config.yaml
targets: ["cell type"]
norm_position: "pre"
expert_mlp_ratio: 1
patch_size: [2, 2]
pooling: "attention"
lr: 0.0025
batch_size: 512
final_lr_fraction: 0.01
warmup_steps: 1540
Rows from expert 11 of block 5, named by matrix and row number. Rows with one number belong to one neuron. Each number is 128 + 32 x the weight over the matrix's rms, rounded and kept within 0 to 255. All counts start at 0. Numbers have three digits each.
# gate: expert gate (model.blocks.5.mlp.gate, 16x128x128), inputs 0-127
# up: expert up (model.blocks.5.mlp.up, 16x128x128), inputs 0-127
# down: expert down (model.blocks.5.mlp.down, 16x128x128, transposed), outputs 0-127
gate.35:105139101106070131115158062157138109131134151120131109117074130127205165137059089109106104072151138106131099131142098199162120152123052112093113153117069169095165150143144113104103047165127153098118127144124163143171156144198131090092173109096128153151153130098110168073081117097100190117164203158178148183131136110127116139124131159159082118106141122155094081121119158104162143153145
gate.36:112079144168090094168140148124195167112118098133127102097090114118126143140111121169132118113081107090139108195123194122122094105115150108047151159130151157082161150128086172140108134128117108071179087106045181155100161177140101154137152152126075117158175117176105164148099155175137143070139161176127140166157090147071135120076113085180101115143135081120135067090089119137126093154099
gate.37:147095075139108048150160125148151122093113114114090142141175127149101104139159132140146196155099133124179153098180155154130073082125110059108177237105136161107100177118144147096131149106137112181107124151098139163092159122161080139165038207146092163109149096126088170192138107147142134124096120115136089133091116088098130119102151122122194138124123108083114112090043094131078156090133
gate.38:058110088068138109149115084171105158125156159122092156135130122095154163127144070072173096151126147146099080066094130146118156172127094136149093089169108137188146150136129087124125104143157175146096152143074109164146129158137140186123114161083120114118103112168155130125135134077176137101122138112102146124105199137129145150125146157121113112109077151141184071126148151109147102092165
gate.39:084129094088135138127093080120139142155134188103093149137047170088142099169123026140182137149111136139070136085134136167142149125131163137134096149183082117147179091133100122133107170150138159128119096159066142166082124135109169130140133128095148094170099089115195149104165133150181099094113146174173154134100158107114107104121124156125104162153162150149108067097172176135110077076091
gate.40:109130142111106105134167126138191159117136143112129091106123098134143171153117100128134106098089072100113139138124124105122123114122094141078166150112167163102143152136071160118102122162105108112156159083093171153115175115137107082096147143128105109158163104111136201113078139130103148050130177148192128130134129128090102094082077115123113168152121109119140118116101133148178141159143
gate.41:091193073149155163117087162151109114217132169145104207139105156077158104150191107120163143208163146149066124143090084089150167128128072114134082110158078111122169093105161149128165161140088169133161070130062107096089091133165141179178117126066056144068108127107165164114170093168134124135099123153173126132170137127120110116140126130155065160145194157152113116073162181154105070051113
gate.42:112173066110159172135107155129127102132153147113114180145165079175162122151097117162094048151132115129109141111124131187135091112105135130178189134178170117139117082105152150125093129124069086178139141138054116123124128047123123067203116094061081049179084126135179142115147097127121090150130126132157106171113069130117162077149100129134111153153189120176140127114155184162125067159098
gate.43:103160148160106142159151120144142135085123114056140118138066133173145078190073079091140123101100104164073211129152133148136122129096173150123118162101102130099137125161124101173091126165154091141160071168135156154129135116106122109110096136111148119181165067138143162124108163172133077120145142170133088182090086160123115095093138164104125133123129083108077099084102127140106130115099
gate.44:095106163093114084137183101125102120092147143128103100137118167127121110142109115096148142130088113185134143111120101178127143118098126091117131146105112127180120173112156096145147081082159117155104093152088145161110127134115083073130125200122124130118108117126151139150132122094147154135154128112115145122153113098104150156134130149137114086116142143091113133115086112096157189137162
gate.45:135129100144109140139163100134126122107135114111174145153131091153165121139124089148068110132101121158108117156136129119154109137160143171113112174121135150075174114141144134162079132201089037149173119105113127075141132190105156139156148107098120121135140096157117163145100046111095134076103136188148099183159121162129048110151125144098162103152076074172123073119175159129162096138117
gate.46:103098130117074121157185118104134132076143134135146083135129133150157100142094128147166135163106094143167149138125143170100105107157106128111156124138107176110167155150114106114161126169135106082142104131136147140099142123108103123084130137136134104130166100099113136133128162093136142123132150127099131165147165134117112150109117110142088084114086105087169141150082138149200137167148
gate.47:150094137144048091140178145130178148106146126105124100103150136123140122131137139162139180148081093075141137148125153145134116100143130106071157170088099183095111160125069121080135151156086106151130139122100204145166161129140094103140109184105124112111177111097118178135090096117104147087114159145131106138145123114079107089090087104131143155147110115095125124102067090163136170130150
gate.48:162150155192157087070127136150127187082136086113133132094143114143094117127200156227186159141036116123110114150115105117136019089185125068142167118099106169079131197137128131144124178164165145200099163097107117125136164171159160116183088140175131127114123087092057129124148139203156138129137121098140111123034167123100079083115090104083145164177134135060131116104099038179099104100175
gate.49:133117099141103126088118090184119134160111163059116162127068129182191108244064067136155096128087107129100096079209101174139132179166089112122152128135111163047127126110124200137132094215114105160114077139144143131136115116186194078133160067141113119186155101109124163088076158144115064111139187161185111144068135092121093105102111145110148157140171122152084124067144155176143096132095
gate.50:104123159121139097142141135141106127100108129132154157129153168160079113138140150106143121143099107154118184112111118162137159172090097105142124124099160108153095134097121124150143083097146118071130095163121107175101134149112120132131126196068109120135131136191172112113145148117138122144130121099085098110165119120134141162144144155192091120129110105144126153173065115094097180139157
up.35:117114176101057094147133122149122144176142192158117081099086160075125173116067144144065148075143157146115118163110091170177201187098111110113101141117085070150119104105135091053126070096082163073125150137127111165119105150178090120110142131099106148135096176120155172079089123095125168146187203149159149141183148110124189150123134113198113139076188118123144114115127161094122184143156
up.36:105126153140152132179138129146123139141113116168127164123125125125145145129144136116114124104090152121093110144087162094117141131123118115115102122150130117105123100104124138146137101114173157047158100124096146119108112164127143111126121126124112145111100155147170156117151165134108171103149147136118132128184100138113137144119137094176074137092135112169173105120134150089118101163150
up.37:179103107099139069180130131179111117153133168170067152166199145124041101094159212143135156131154130201168133097162190094070124135079114059166137150097196110189075123071150100082117117048174169154049157197104103140090092106163088169166052154107088144079108161125142057172149186143094122180116081060086127102144114073095221166149186083175160142073174112114140200119068121125052172132111
up.38:147092148099156125118147149152098138161117091137135134122196110154102155091151233107110157114174126085140129130088119098170114147106133084118140134127158121148101181127119170116150137102107170110136138088102135139107131150153126132162108126152137185053154109155079099162150158123127152145100096118145099086120156130134092155116114095136123081122118102101100149136095080141128189145196
up.39:160155167091120168139221168114130108079137095153200071111170088170158132095139220119074124099157107088185118130131116123183097107126103161110193111116171111103106135118140157121137118141071090144145175088156158080133108106144105046139130113135107114134134132103097118167109098101079167110132149149144110129151112124128099134107132110108143069112080093142129161173099117134198163184159
up.40:103116106121146113136154097154096109084162101131162125169106107146150113123103133129082165151105088148111168133102193131124113098171163140093117116116117142090114121101118073072123129158108103119148137129112145171115137114096111168149127155096109088139138114170178172121171102148116160087128145142145103150187095143150103107122109132146094165107083125146132115162127143096120109061159
up.41:136165115141121154110117167097166123164066199110109154072119166115152134173145064164122120146129132126077080095165095143160114105023139196145121171153165091138182106102127169139146125124106148181114128093087127093137142101135115095117156046143115104148115135064149158129091090137121110097102147145170102162097099139138107061126100133101150146128225166137148145118202163147129052152100
up.42:109156121087140109098137178110112079136160181087111147141100137144169149126115135199048075146164090109133087097174146116152112109092140186149161144190190119102105124084132180075104136121113135189136152138044146155090107057132097073164103141074049089167092134091164152147123096127139101101114132123187094144113112110144189113121122126124136129129215137176117174117159207153124066143114
up.43:067134154093148142161138157123100081082111200116088120189127163156125084131088118050165131150131148177123202123115095144085188187057151157162121119108134085143118083078143047127139116086154118106191086183115104174077085096072108151118048204070107106180088108194236104077156200097165066152142120149096085156180104132125173199140162151183090142084118107134128172092060189097112159152109
up.44:107112127087097096165187078134153155059177126158123156131151143155126120142130155097137111126082108156118115083110105173125134147118098078135158129136144145176116173109135116135152089097142082153126114143082142173118148154130090071150115197110131118102124109131147123175124130095117178131142130100116120118162101100113138151126088148153119101113116138105130105105054085122121175171195
up.45:144125131119122102095050147139128139210123150134088118136157087100085147129096175121146165160161130084135152132116157103100170143124117070144091056128113098132072136074096122127185163101133190104115120153136085142116091092153107186136158115119134111142133106126160111108152167133150137163112137087120124117100142128122162134114120087205100172163191105092145164172123119189096171113130
up.46:129135138111138116113157154046126120139137153146131089111135138076104123089157119155153118166118140151116100151054116139161106108099126108127155111131152139160136123138126122099123107078160130173122165120129137107175125180107140110079114128155124093112135125130159114095171151105130108139140107097129154125110118145076148120158099143128138085124155171160172140166122175117135133107116
up.47:114104130075132109112098151129120142128117142132107167115148121133117112141146140113150102125116113165106102129118152114122112147141124118156149127190097155128130133150134156127137164137186133137116111141157118112121125128123125102124129091144133088135122150112149123130150160106142107133098126109114147092117103138138120131122100138150122114111137161118125100120173140127169112141117
up.48:082060169082060097140162096063199138159171183081151037103054118012139188172083054063100138074210087080126125133083161146201190164072161137071070179124089117180192155169084148107080080091090180071182092057104190171109161199127086104063173135073113106121169123159168148142053120087064127077136192230183167175128206130088109125083111129198122100139150127143144042120121199089169109159103
up.49:090147141157139166172151155088163149108142067153157129059150144079128135085157123175140114142138095099129115185070128092154142076128152168082145148185154107146157125185112102135118215095104100098199119082089155137158169125052074125118095164161149110116149103134166168184166029114111192101046105124140091145173136173102116110115077118098103116134091157097156059145124074111155120126122
up.50:156129085129134147107154126115161122141150120093109105130093132109151130126067108130123135134124138125120107145172152115148111093167149158130125131150088141069155130143139140106108168153126157212122152094160144122153119100119144144132138065176143135116123112096100135110120128154150132111140146139188165135087143132142102096121147117089158172120170160120108115085212128142137079076099
down.35:083110190167144120117109098198154153177125126134151198135083185143129131153166129049156129128151119121070130086097109086104201177124166098120034120123128160203158154117088106119119098101173164080100103120091156176115109097114133153115132116159097187108168142134169091134134209139102119119173153140102142103122176136142144125062147143132081161114107157098099122079123108091144140130107
down.36:145177093121183197113118179136151124109138101119107175142158111181133120104164138111109139155124128128103117123083132120104091109096107125141160148142175097120112121128118175112138122114120134147145165137114127110115117090091110155131153134127099128132139106110096147133142121140107134128128094095090125086137131140117191089134133097131098140124193111168139191119136110149110080121135
down.37:119151160163081147105147155177152190091127137107151131127147154171176150174097087093154149081125031093097152098134109130169135149153102072077080101129078119085162144142154148142151162142102082121110114163133187144044134116094091114130157206063160123108170044111110205176079107134099134134133183111101129154144124155048132162131158133153079137228158129063077094152123093121143046127135
down.38:145156093224191146087160137138126158131122100101112190108180101131161159078188106105144107123156137112145098118145145128126061077140180160139117184164179106131107135146130155100145143135088130151141177125099132174122159119120136156140145168090126078136148128123122112156162091170147132110104109115082119153108157136070134094106119107072097123163045148119142131155096097149119126101106
down.39:142158120168180164081119158126157122077144128083073153133182182164173148099157072100126146152120123160140104104122142137109124064149163153104136136171188109140095179149145135102119153122137147181134190089098157181118167097101131130129105208111168082112108116099134121140168123148161134131125114119084082104160166152088160065114146127084128097134084167113154150121115121106136137085167
down.40:158147083124189166098121160144137066125137084124132175154146123157100132142158097112102120133132117106123124111145106094117123123086130183153112166143163055150147109136138158117102116088129131122148122087097138114123150136137191121116138144138091155133141143103127157147194108099134080127122044136120141107097165145148130126128149178150127126107168119164107162125118161137120082119093
down.41:095084140180159077124145068188130132135105119146150155161050171062107099121129087113157182090135150138111167168149127084136137140155085109095084119052085176193182154150112165141113111101184124138104082174152140139132093134115102143083166173164127191073211154144121137156089157140075161169108202134161178136181114143152128189084191190127106142120134102100074112112137042094080121102075
down.42:063088128171160052154124074135134091124097119167107134187078144101085100151151118095156172100153185137125167113180130078111126106191075093131078097084099186218154117099127137154065081117146156107093094131145074162133086168165141105112094153107167144083109171110177109126120177146100138177148150121201141156130150160101150193157148146136106157152134129099118125118074088110072124100102
down.43:141132118141159142114174115165156148104124113107157131090141149133123202103156134127092150137141111099127041113107118077146076129140082094045113151141167173017171176159084170116173125115125103056152134104109185079097148144137081137151194138097081184126209082125057212191093097103080213066131151128122173148169161104093136150071098117089100105136134138115164065160187068136176119089134
down.44:172085119127080099164164085132162084117105121118136136148072163132105130131111091175125140138161127144153130110147145111090166131091127140127116144083121159191159101125106110123058087138112124155117114116152105138156153116167141106102073103132170136179117155083163151092146120125130110101116122184160117110127138158153134160119150097100169128102151105124155140111094154099109151170124
down.45:091131104054117208134067185133089150147160160078104140148158091156178094104129135112083144130133114085109156189168185183145126126069159188166104167143127077151088126119091166077118169146075114156106137166114130162091114086095140155157121158066103144146154092165145091119149120144173128111135085100165099105109120123159167100106165154141115178112120127130092156109104170171105116141150
down.46:099134127175127118156159107165137145134089123131104143125119145176152136126162077169155122155129138135133084136141145097126093131075079116102122159080125164124159144097093140127134109133132121147127111187112171147129170063140120093087108150113131144139160126105146151140108165129103123115118155149118082171145065098089136146099146128113102141118131149111136147077127110135126131148110
down.47:148171141150128155152115125137080128130144156124125146136143093160133149147197157105129143122148102106104138082124158131144154143106119134150114127123124147127128100139138144158128112166091096124128146160115138131134130065139136133117150127103135106139137111139129124141139121113106119099122140086084108108140104116136127170163138092152090119160108098134126143145109122133115074147158
down.48:133115095103102123112136140052110070067165097060053095208111170172094072143172096149145126151079197215187136114154103121076072086159153164095131157139180154095101197090062115124081123144176104250156137124127131202108195119185213097103050200128160092080124102087157116108196139108168036082122083088106069072164183114084202140178153144119160074141077163147107176067065200107043072154130
down.49:193100075117135186105126132053121166115163121097104110153107107105155101144065125083061136098149165173148080131172142194091089099145166208140169138119114129102089160123139082100078085211132140191097151069181135128139123126160201131131123090170143085164091109083141128096137107118143058076150089150159114111137150138126145098136169118134172055108104133170104168138117180135106108131171
down.50:086135145120135118118140144172116165154124167120101105098140130136131155142110138122113137109137108109114074113167119084143103139158086116084150116167128148089133164115141144128194123112108153102149114155076181098112125128148090133166165140121098146065146111104082121181107138121100170168142162133174108121165090093094122119123154146166074115153140132133115116133159119097145122125147