From a checkpoint of a small image classifier: 24-pixel images, 97085 training examples.
Rows from block 3 of a small image classifier, named by matrix and row number. Rows with one number within an expert belong to one neuron, the router's apart. Each number is 500 + 50 x the weight over its row's rms, rounded and kept within 0 to 999. All counts start at 0. Numbers have three digits each.
Before each expert's rows are labels from the 100 images, of 14848, where the router gives the expert most weight on average: "patch colour" is the nearest of a few named colours to the mean colour under the peak; "place" is the part of the image that holds the peak. Only what is clearly more common there than usual is listed. The data: microscope photos of single blood and bone marrow cells.
# router: router (model.blocks.3.mlp.router.weight, 16x128), inputs 0-63
# gate: expert gate (model.blocks.3.mlp.gate, 16x128x128), inputs 0-63
# up: expert up (model.blocks.3.mlp.up, 16x128x128), inputs 0-63
# down: expert down (model.blocks.3.mlp.down, 16x128x128, transposed), outputs 0-63

# expert 13
patch colour: black; blue
place: centre
router.13:474464539479510483470461531533504507616510569568527520441430504537449540497435558453491571500482539518518505482613500525494576521417495522564422432578499438497483385445540493532492463448414517
gate.15:553525504532426464529538479562540469471510466506461496479453588442532425555446395519497578487456503476554495463488417492515501498600442427427505578460432548395541533455486489474503552560519455
up.15:572450446468431504377508497527517565429443465491443450461579483581522573487506499395600536427490487385542449523423500466484507511466427520467487506456576472526498558552474463488522492451463510
down.15:486537466393488536539506505471525438535570452544482479534476408556457511540449553433543466438467491482540530479515540544482554604467478469464508466542565558522466409435414440543486417573505513
gate.16:521505470436497538522482534457537497551528469544417508429509366549586566463494586486460508529491475453473449511537556598462406426444484493526516474531587459365496448488508561473446552530429511
up.16:407522490423525487450518476510506478523494507438506529575450559426559530475531444487441479502540476529343416500532465521574497407500492497491514516522522517421540536486514493471460468476518647
down.16:525452453502567477609539425480552576474458465627501482509513465539455428467593470453558504444482493483510538556524538529501458474481433418467488566581572582546502507522558552583517552408522424
gate.17:531472468429526517433482524430499489560558525496480537499459427526445536540466461439548522491483426453514465552471554518474494477503523519532543491573556485426485486522503579536509537516501570
up.17:521563518517498486517437500543427533521486543532460466510469548588451439527475521524541529506536587631473575464579484541475564600523456540508500467484386487530469482442508376483530451527511471
down.17:466528528555480524481445524572469489493617533455474434424486449595483531527517493447501581438458498474461535586494505445580544532516451482502505498498417441428498509422502516498532600536434420
gate.18:456472498478477426400416506443499490514413493451496494475470503450462426582558435475559487445455392471496514542519543476555431489488506413481553560516497587492482550495470594470506595498544524
up.18:517523534417510476384448597458453509548430510489490493450538472488541458585456437408569550519544505528540548551529562540517475541468555468529476496548504461477474456475547608452596559488457548
down.18:552454561473555502504548476543537505451577483480502506468480534488521593461554526506464547508557491469512424396415509365476520600555488439487504496430471555547477599465521572508487379478494509
gate.19:452472416482473415490513485593542502434538433529493529495543431518580468547505552445491477485451415509559443481544547519550427538610509396449612540494514545470513564484481518399515569543590453
up.19:510409490404533382545514518566439561521573519542482556576543433477565525550466601508434488516516432524512519473562527572490440559574450522575584442468450517388453528418546545542496488560505453
down.19:543530601486479516439542577362574471474511495459529419546559537444518514463544477586434573503553500518489447378408366476513526451537558508511501514465507470557497587558556491456571489409450493
gate.20:499472470563504475506585433466553471507443496454528482523464573528431511537466485485534496597497391485547496522572414519494489543516458442418545591460570579565565502484463497542503431514523498
up.20:489501454481510496599552459525541455536514557562498502571440614579449503542449522501509466549516433458521480454595390522511515530519426440495549574524547541497532426473509458570548410472492512
down.20:439548504495609457456548464471514407468461473437505419433514520503491530504655561456527536482487493578524475408504462477471440491519559556430522476534547518477532573542444549510442445463465555
gate.21:440456429416457533585499461506615480547507474529554556485507452467519549542535467500513489470423446405489383494571448443542483494471509530471523550494527494464495526484496531578540463539490544
up.21:547472468365558572579542406516575475539572550540532568532479485447550579517566525476494486499500483453489393481561469432484563496446498551528487522565580456423541471436558576583529425508456547
down.21:583479531521428453516545429417546464544516492503509472539457558491473552450419478575433535545514520492517471418524505528389542448484444503451495596381549505551520469476563471532475405430450509

# expert 8
patch colour: grey
place: bottom right
router.8:525489473433558513430548472538573427527500534491571535483492528449501538583490539485521429520544407424471442514563497434547461452420586482449563576486610506536547450481496484523552464482473555
gate.0:584429505451496520557545424498583473442519546435483417514436542473539559422514440487628529430488524498496493445491467437492515360520431636544506389541510517463524481605473397526414532473473476
up.0:536580505540514433521519499430501567411504453471454611513497545526532508491484520502452519476534442488487480579458573527502452542500418493561433522498527479455512612441465572478534507458593508
down.0:507409390442463539512479522449549607508514531404436477556548412540569485531475501390602544474447539567536566532620489551453430400546440474486534427512455455505473483507496472530528478527424492
gate.1:514503507534405619390420528444438507506543478475440517448571425504537500419511407462498529487497556512539461501377468512349546545447431478499428487471534462507507470595498535423486557541475476
up.1:556505475432446538395522527532526436574557565559515500416491464441559606531469479405534506452509432444526420496472468403474584573457567510571475519496604485481528451508553535498584477498485559
down.1:477506474462480575542499557509499553523465554566477525499548534522512476531452520565397502554546559505443369550509441535536514534519510419491498599429541436419497546416512499457485476462518459
gate.2:537528514523464565458460512507486535452602424490449450530476487523386474528427469434510502479486522560649668522477569575426511521536541470470479517585498524500433483534604519498498526480520465
up.2:623573540484582557524533506492450480512578481537503470509484473482462558547546583481533480523568400509561522464501553488555511540480540423449480564508564495468491476472570590547584476424546503
down.2:512489535500437407568565414552517482436562538577491440509453493499370454466453501513538482475473444554537536494464494537503554494523456565517538512526555538517475371550432459548465558508553459
gate.3:552487543474510532497485486524526575492459510447453488550458552467521482456379463421531579452484653547536593519542500527411408450467476513490484446482454484539537448545496587503496527413451451
up.3:431502519454461446544496511515573571474473607562518463580547522455494431558459491475534466441465515431433496587450479435534476527489536444563533469499509556577490478504489385518586553411446566
down.3:487518608539469538435506626426489566441434493570534430410512548519505471500492543422518537518595503536444544534439492496545540479413507494458492463447476413489549513594524462534494592469501442
gate.4:487426557556448450518451548405506554416574530479414454538489551573441493480500466483488543451491503558516523527483416536496522538522392480487435492585472475494450479510491513405453517443511407
up.4:502393413499543465527452514520449571502436562499502538566521441530458471418529484461539613397433497476513416432542583475521441463525475538546483499518423555499490622445494393431498537466521540
down.4:508464555495501502548484599488436554510375515529508502461592589484546454483485455448550461525519498404456413537457428503565482482517490522527447514437509403469472587566481428534571590449561474
gate.5:552361449425558561434506492510510470510438627551493411422548477505502502455478533439602487513542476487491449592498522495507438512443531503575508415552543486502497412608575487442507572466408501
up.5:569432538472533484376489534515490501486486592512522479486561459503487510412506517457532524441555498508478425585421542499516491450388508498585497348560539526560488488608578497476570573456404500
down.5:572499502541398493476419442556555439459520469503504461493478624481532521514476485467481505488522474419451500481432510400473493469526549514463437585430532559563527488433566521533438476512429486
gate.6:590439455482611494405513450566401503519475521568455502467446545449421440488403474530609445579509560539470454567547532482517492467552510472451472451590480556536419593513562437498502539496544510
up.6:579434480509556430371526483549412489522483500496454477476404554467415485520422457540541498490508517547519432511496582461510529520512563447471441455584475571520414611465605479487510532443584526
down.6:581598533568527469497508522462387491428522452501488457514478464465419487526489602524394536512475486425529517551515556495482368491482519533491506507442586561593564501527480394485453469499550535

# expert 7
patch colour: white
place: bottom left
router.7:480564495433470525483399583539449527537571511555420500401614440525533590469510577501484528488583465463561487507490492400492527576503448553509568496477500466498448434487535534400602460580470515
gate.0:494506562512488484518556498507634527462451535514512545487479543503522475480529469517520449450440551573502513586486471535502392476476538506425546505520440578473520507470414560561563519520499472
up.0:575425510489518521525542455394505440455526531451554474534475537406515494526508531546540555529473475400424450503498506481581501456508417456505493439443453473450485527511424517505448580335475447
down.0:571518509507533410550493502447502480485502478455450462542425496440493562457519487593572521509436484489600521541558574522498420431482547424513465544493505489490500461516459444548501472523576571
gate.1:484477538486481469538484537493519567482609564524421446509474499594466481553497499443538576450440522580543497567532517494511519583495527493508477492563523472553426446434515449395503431518489439
up.1:538404505506427422547559439586462487419505498501542517536512550479479533519513528559546529482381469493599503500480475462574509567553468497487540543393520518516506561466532438506528513393555466
down.1:495502461495518501646503478488511463464472509508527512621478519591454495468615463497587472499462506581510557470515489523408510530469470502483485499491568569577487497430521522499446371470462494
gate.2:475439485481404489516491469456637465449558459470491499523506500504474500508475474526531499479456459475429479428581389622478533453533504468478532529417467477476448513494353447461442468575529460
up.2:451402475480552503498486533488496383469411508440488540494496518523504475507508543454500477464607415558445433437511540529560487497452575465556544442470516444556488503512513535529486385480517551
down.2:503527480463556509496544504510403441527516567512474524505482492519424495475507500489468492579621526497439389357442574429494485570434350513513490507517580473558539529522550471474463493522533483
gate.3:538463491439489542504477540540503549428585533579443524532515425598491492537453515477515548466450488510578458487517545513428509525613438481545489453598499552483425470427473456537532515634472413
up.3:463516453515464491537526518493445502427430479492621465506520528515497464528489509519429458489528453524482620477488499557515523490469484537489598535319504481541531563478555459477519438456555473
down.3:545499494539536454555529456397499545482467537537569481463454469579435472493582474438585532405566502488500539473489522490516456498480484447472530553452530620522495439520576524565460432510445442
gate.4:576467524442439508495531540469487468515517536549424438501473473444514545562504521508432554497528540565536463462504455465429570593456374538490467496465486463515502487432499542482559338483431492
up.4:519460423507522464534598483540520496535378470502603586464569502601534474503554577463564496516453425445476411482543552563557458503515519524481543535508464537518523579438484572582517465521519565
down.4:480468495549495615492512441478585511516468440586560560498451505574493461473457405491522519526460510541457527446601513468433542449553405491470478486430439562514540417539597513551455402486475433
gate.5:466532365483449491401441588562516591554443451546442500459540481534438489513453463438552603412488516571578428594476481542419478520506487526494504524483500513483482514452514419398525409600459492
up.5:523430453483514567498452467504507483483560449511506464519572327507475577480549584460493552462456456470561567537512529549439483495563583514566585495525588464567530491573488500449430582527474480
down.5:473501458570589438508525543510489465517497465496503528515501517481499487560445509519466450498559487550475472535543509536578437468581508456585587487576452486497493527502512476566592549466557619
gate.6:406487485460489492577558419490549521508500556530568468530496525418523422492507492464545541461547447524484564483593401492585460466614444498426617515447436539415474518481406433539518496488538520
up.6:472517493413535450501557522558443486532492592510381509558522546398542485462513500496536511407557537584489580506486447484513573567605461558495525529477458436460404538442518476471576475495568573
down.6:530470566475501439554606455526482423476493593541578508463459670373500512465479413544545427572458482506456466486482428520538627499492501549477465526447487393562450498497522528486488521472584441

# expert 2
patch colour: blue; purple
place: centre
router.2:464513535488509478514479468495427471413537471500504496530462503544486453483553509448596485427449497575506600523446544568514488501564525414518517423541440595544487507585532408503440559508584394
gate.15:413478446489542550478412487503511558512534578469453550537416410542473528607545467495501470456512467474504333553455606481561475556538467441545441495694484497545532482548530593508516512527500507
up.15:505495525411550469472514497497520492496518477381534500480638504487624546438481488467396537597543457474441430524565495488527446457438429490467579532470573471499501527524484546405576446489501506
down.15:481517449491510462496510594455460477501502514445471537511558532600560491586523541382510496516499449442500478444521534556543482513400521482643464590510509441498509590443518538515542442455494551
gate.16:557482438448538517482428543464495549559532453497575478416584400532567489471459625444518533534489419424593473590496546590534397480470528494525595436540471515510530439504515536486529543592513483
up.16:495435527513498478450532495506526445439495491463482519513407547431479524514513430502447547469496518464489404486567433434552529517540400461450427558498538437412505586543463540478498445477560558
down.16:450396473504462536480499423526473440534389442501512538534512520507466470492486526444537524514471403439472536489619558498513437488480498526429502563466510457427554557512544457582507540471523532
gate.17:479532474638517561516425519493481540579420439532469543468457554524396427519688471514573485395477532492483499574510497473496461513592452445451544551514466586531513596514506591555470544517521522
up.17:428499488540524476444396523495472573600432469523504506452458466509373464523597527496602482468456491460514500572516591492521474512548482375462514488587479642535507597554485571505567631526555509
down.17:502490528561512467523604453540501553529575491526587479471405432494543554481509488575533488385522532492439479457451487487524546526523408444556556483491362534492494458573582558556473498528514492
gate.18:519490539509494452520380564519501546489484569534457517503499471557382513521525554496501590345420541492575516532498513484515555554459530502516419398519437494551435466473505438471579501474476488
up.18:539497522518454431499428553517472551498474531579464518479473520565435521539576526514504564406426529481551483505451551491491573600475507495503421450518404474583442490422523461488583498410479469
down.18:490448479452559567578541440493499521444519472574593544573461529508475442433469404556575493471464466585429617444488475554429475446598506443603508451499459565576436430556558420447414429481508453
gate.19:392480428453522569569482459534505477482470596445490450513444469488541494475485482535555409536560491551507518456508425516524415472513527484470502440562393592510511461524490483525400497585505407
up.19:580460563552470388407499595428525549542535428582469541474572536523411475543569544503421579475416518500499478555544523466461544484468520469515550499414593387435402508480474515487574475485508507
down.19:434419515549430446605474536493507500529431507463453470510584482511572475499485546474485537455468543398537523550596439544475456481512557483427591605509482400442380585519413492448528547492487527
gate.20:478428500460508511451521538540599525498526586471494456520461508451501574572468522504496423486507425502516395456493496455575546590426521593515438466554542410493496593495422489496513453539522472
up.20:428490528444513481435541476540495471449578573450489453590417569506532533517406456479482454517495518602517498486424461495440622569465532564560431454527535427526480534427536445512495437540543398
down.20:528629496519479443435529498465474415503451419529433482464386496560490567490554549550485511484481559551531546504494521560334463569515514567520603450577450473542429523499496567481528448464514484
gate.21:412516563497525483528525464471491472432491530472506470538505554451488450488479420513609484464439483548501620448430450580470533503463565423517465430502360603570505487573491403523448522470516430
up.21:581539470473529525470489508526496506572512499496488545441471428509572548496496618461428514510608518445467381509549582428536477510507484580520520565552621452444509519421495613484586482535502615
down.21:456449499507420374482472518474478556558545539388450453457500440569483510515524513505535453529523529510645502526493533475491450562512499513431528538549511534515508561495515642487466567498519526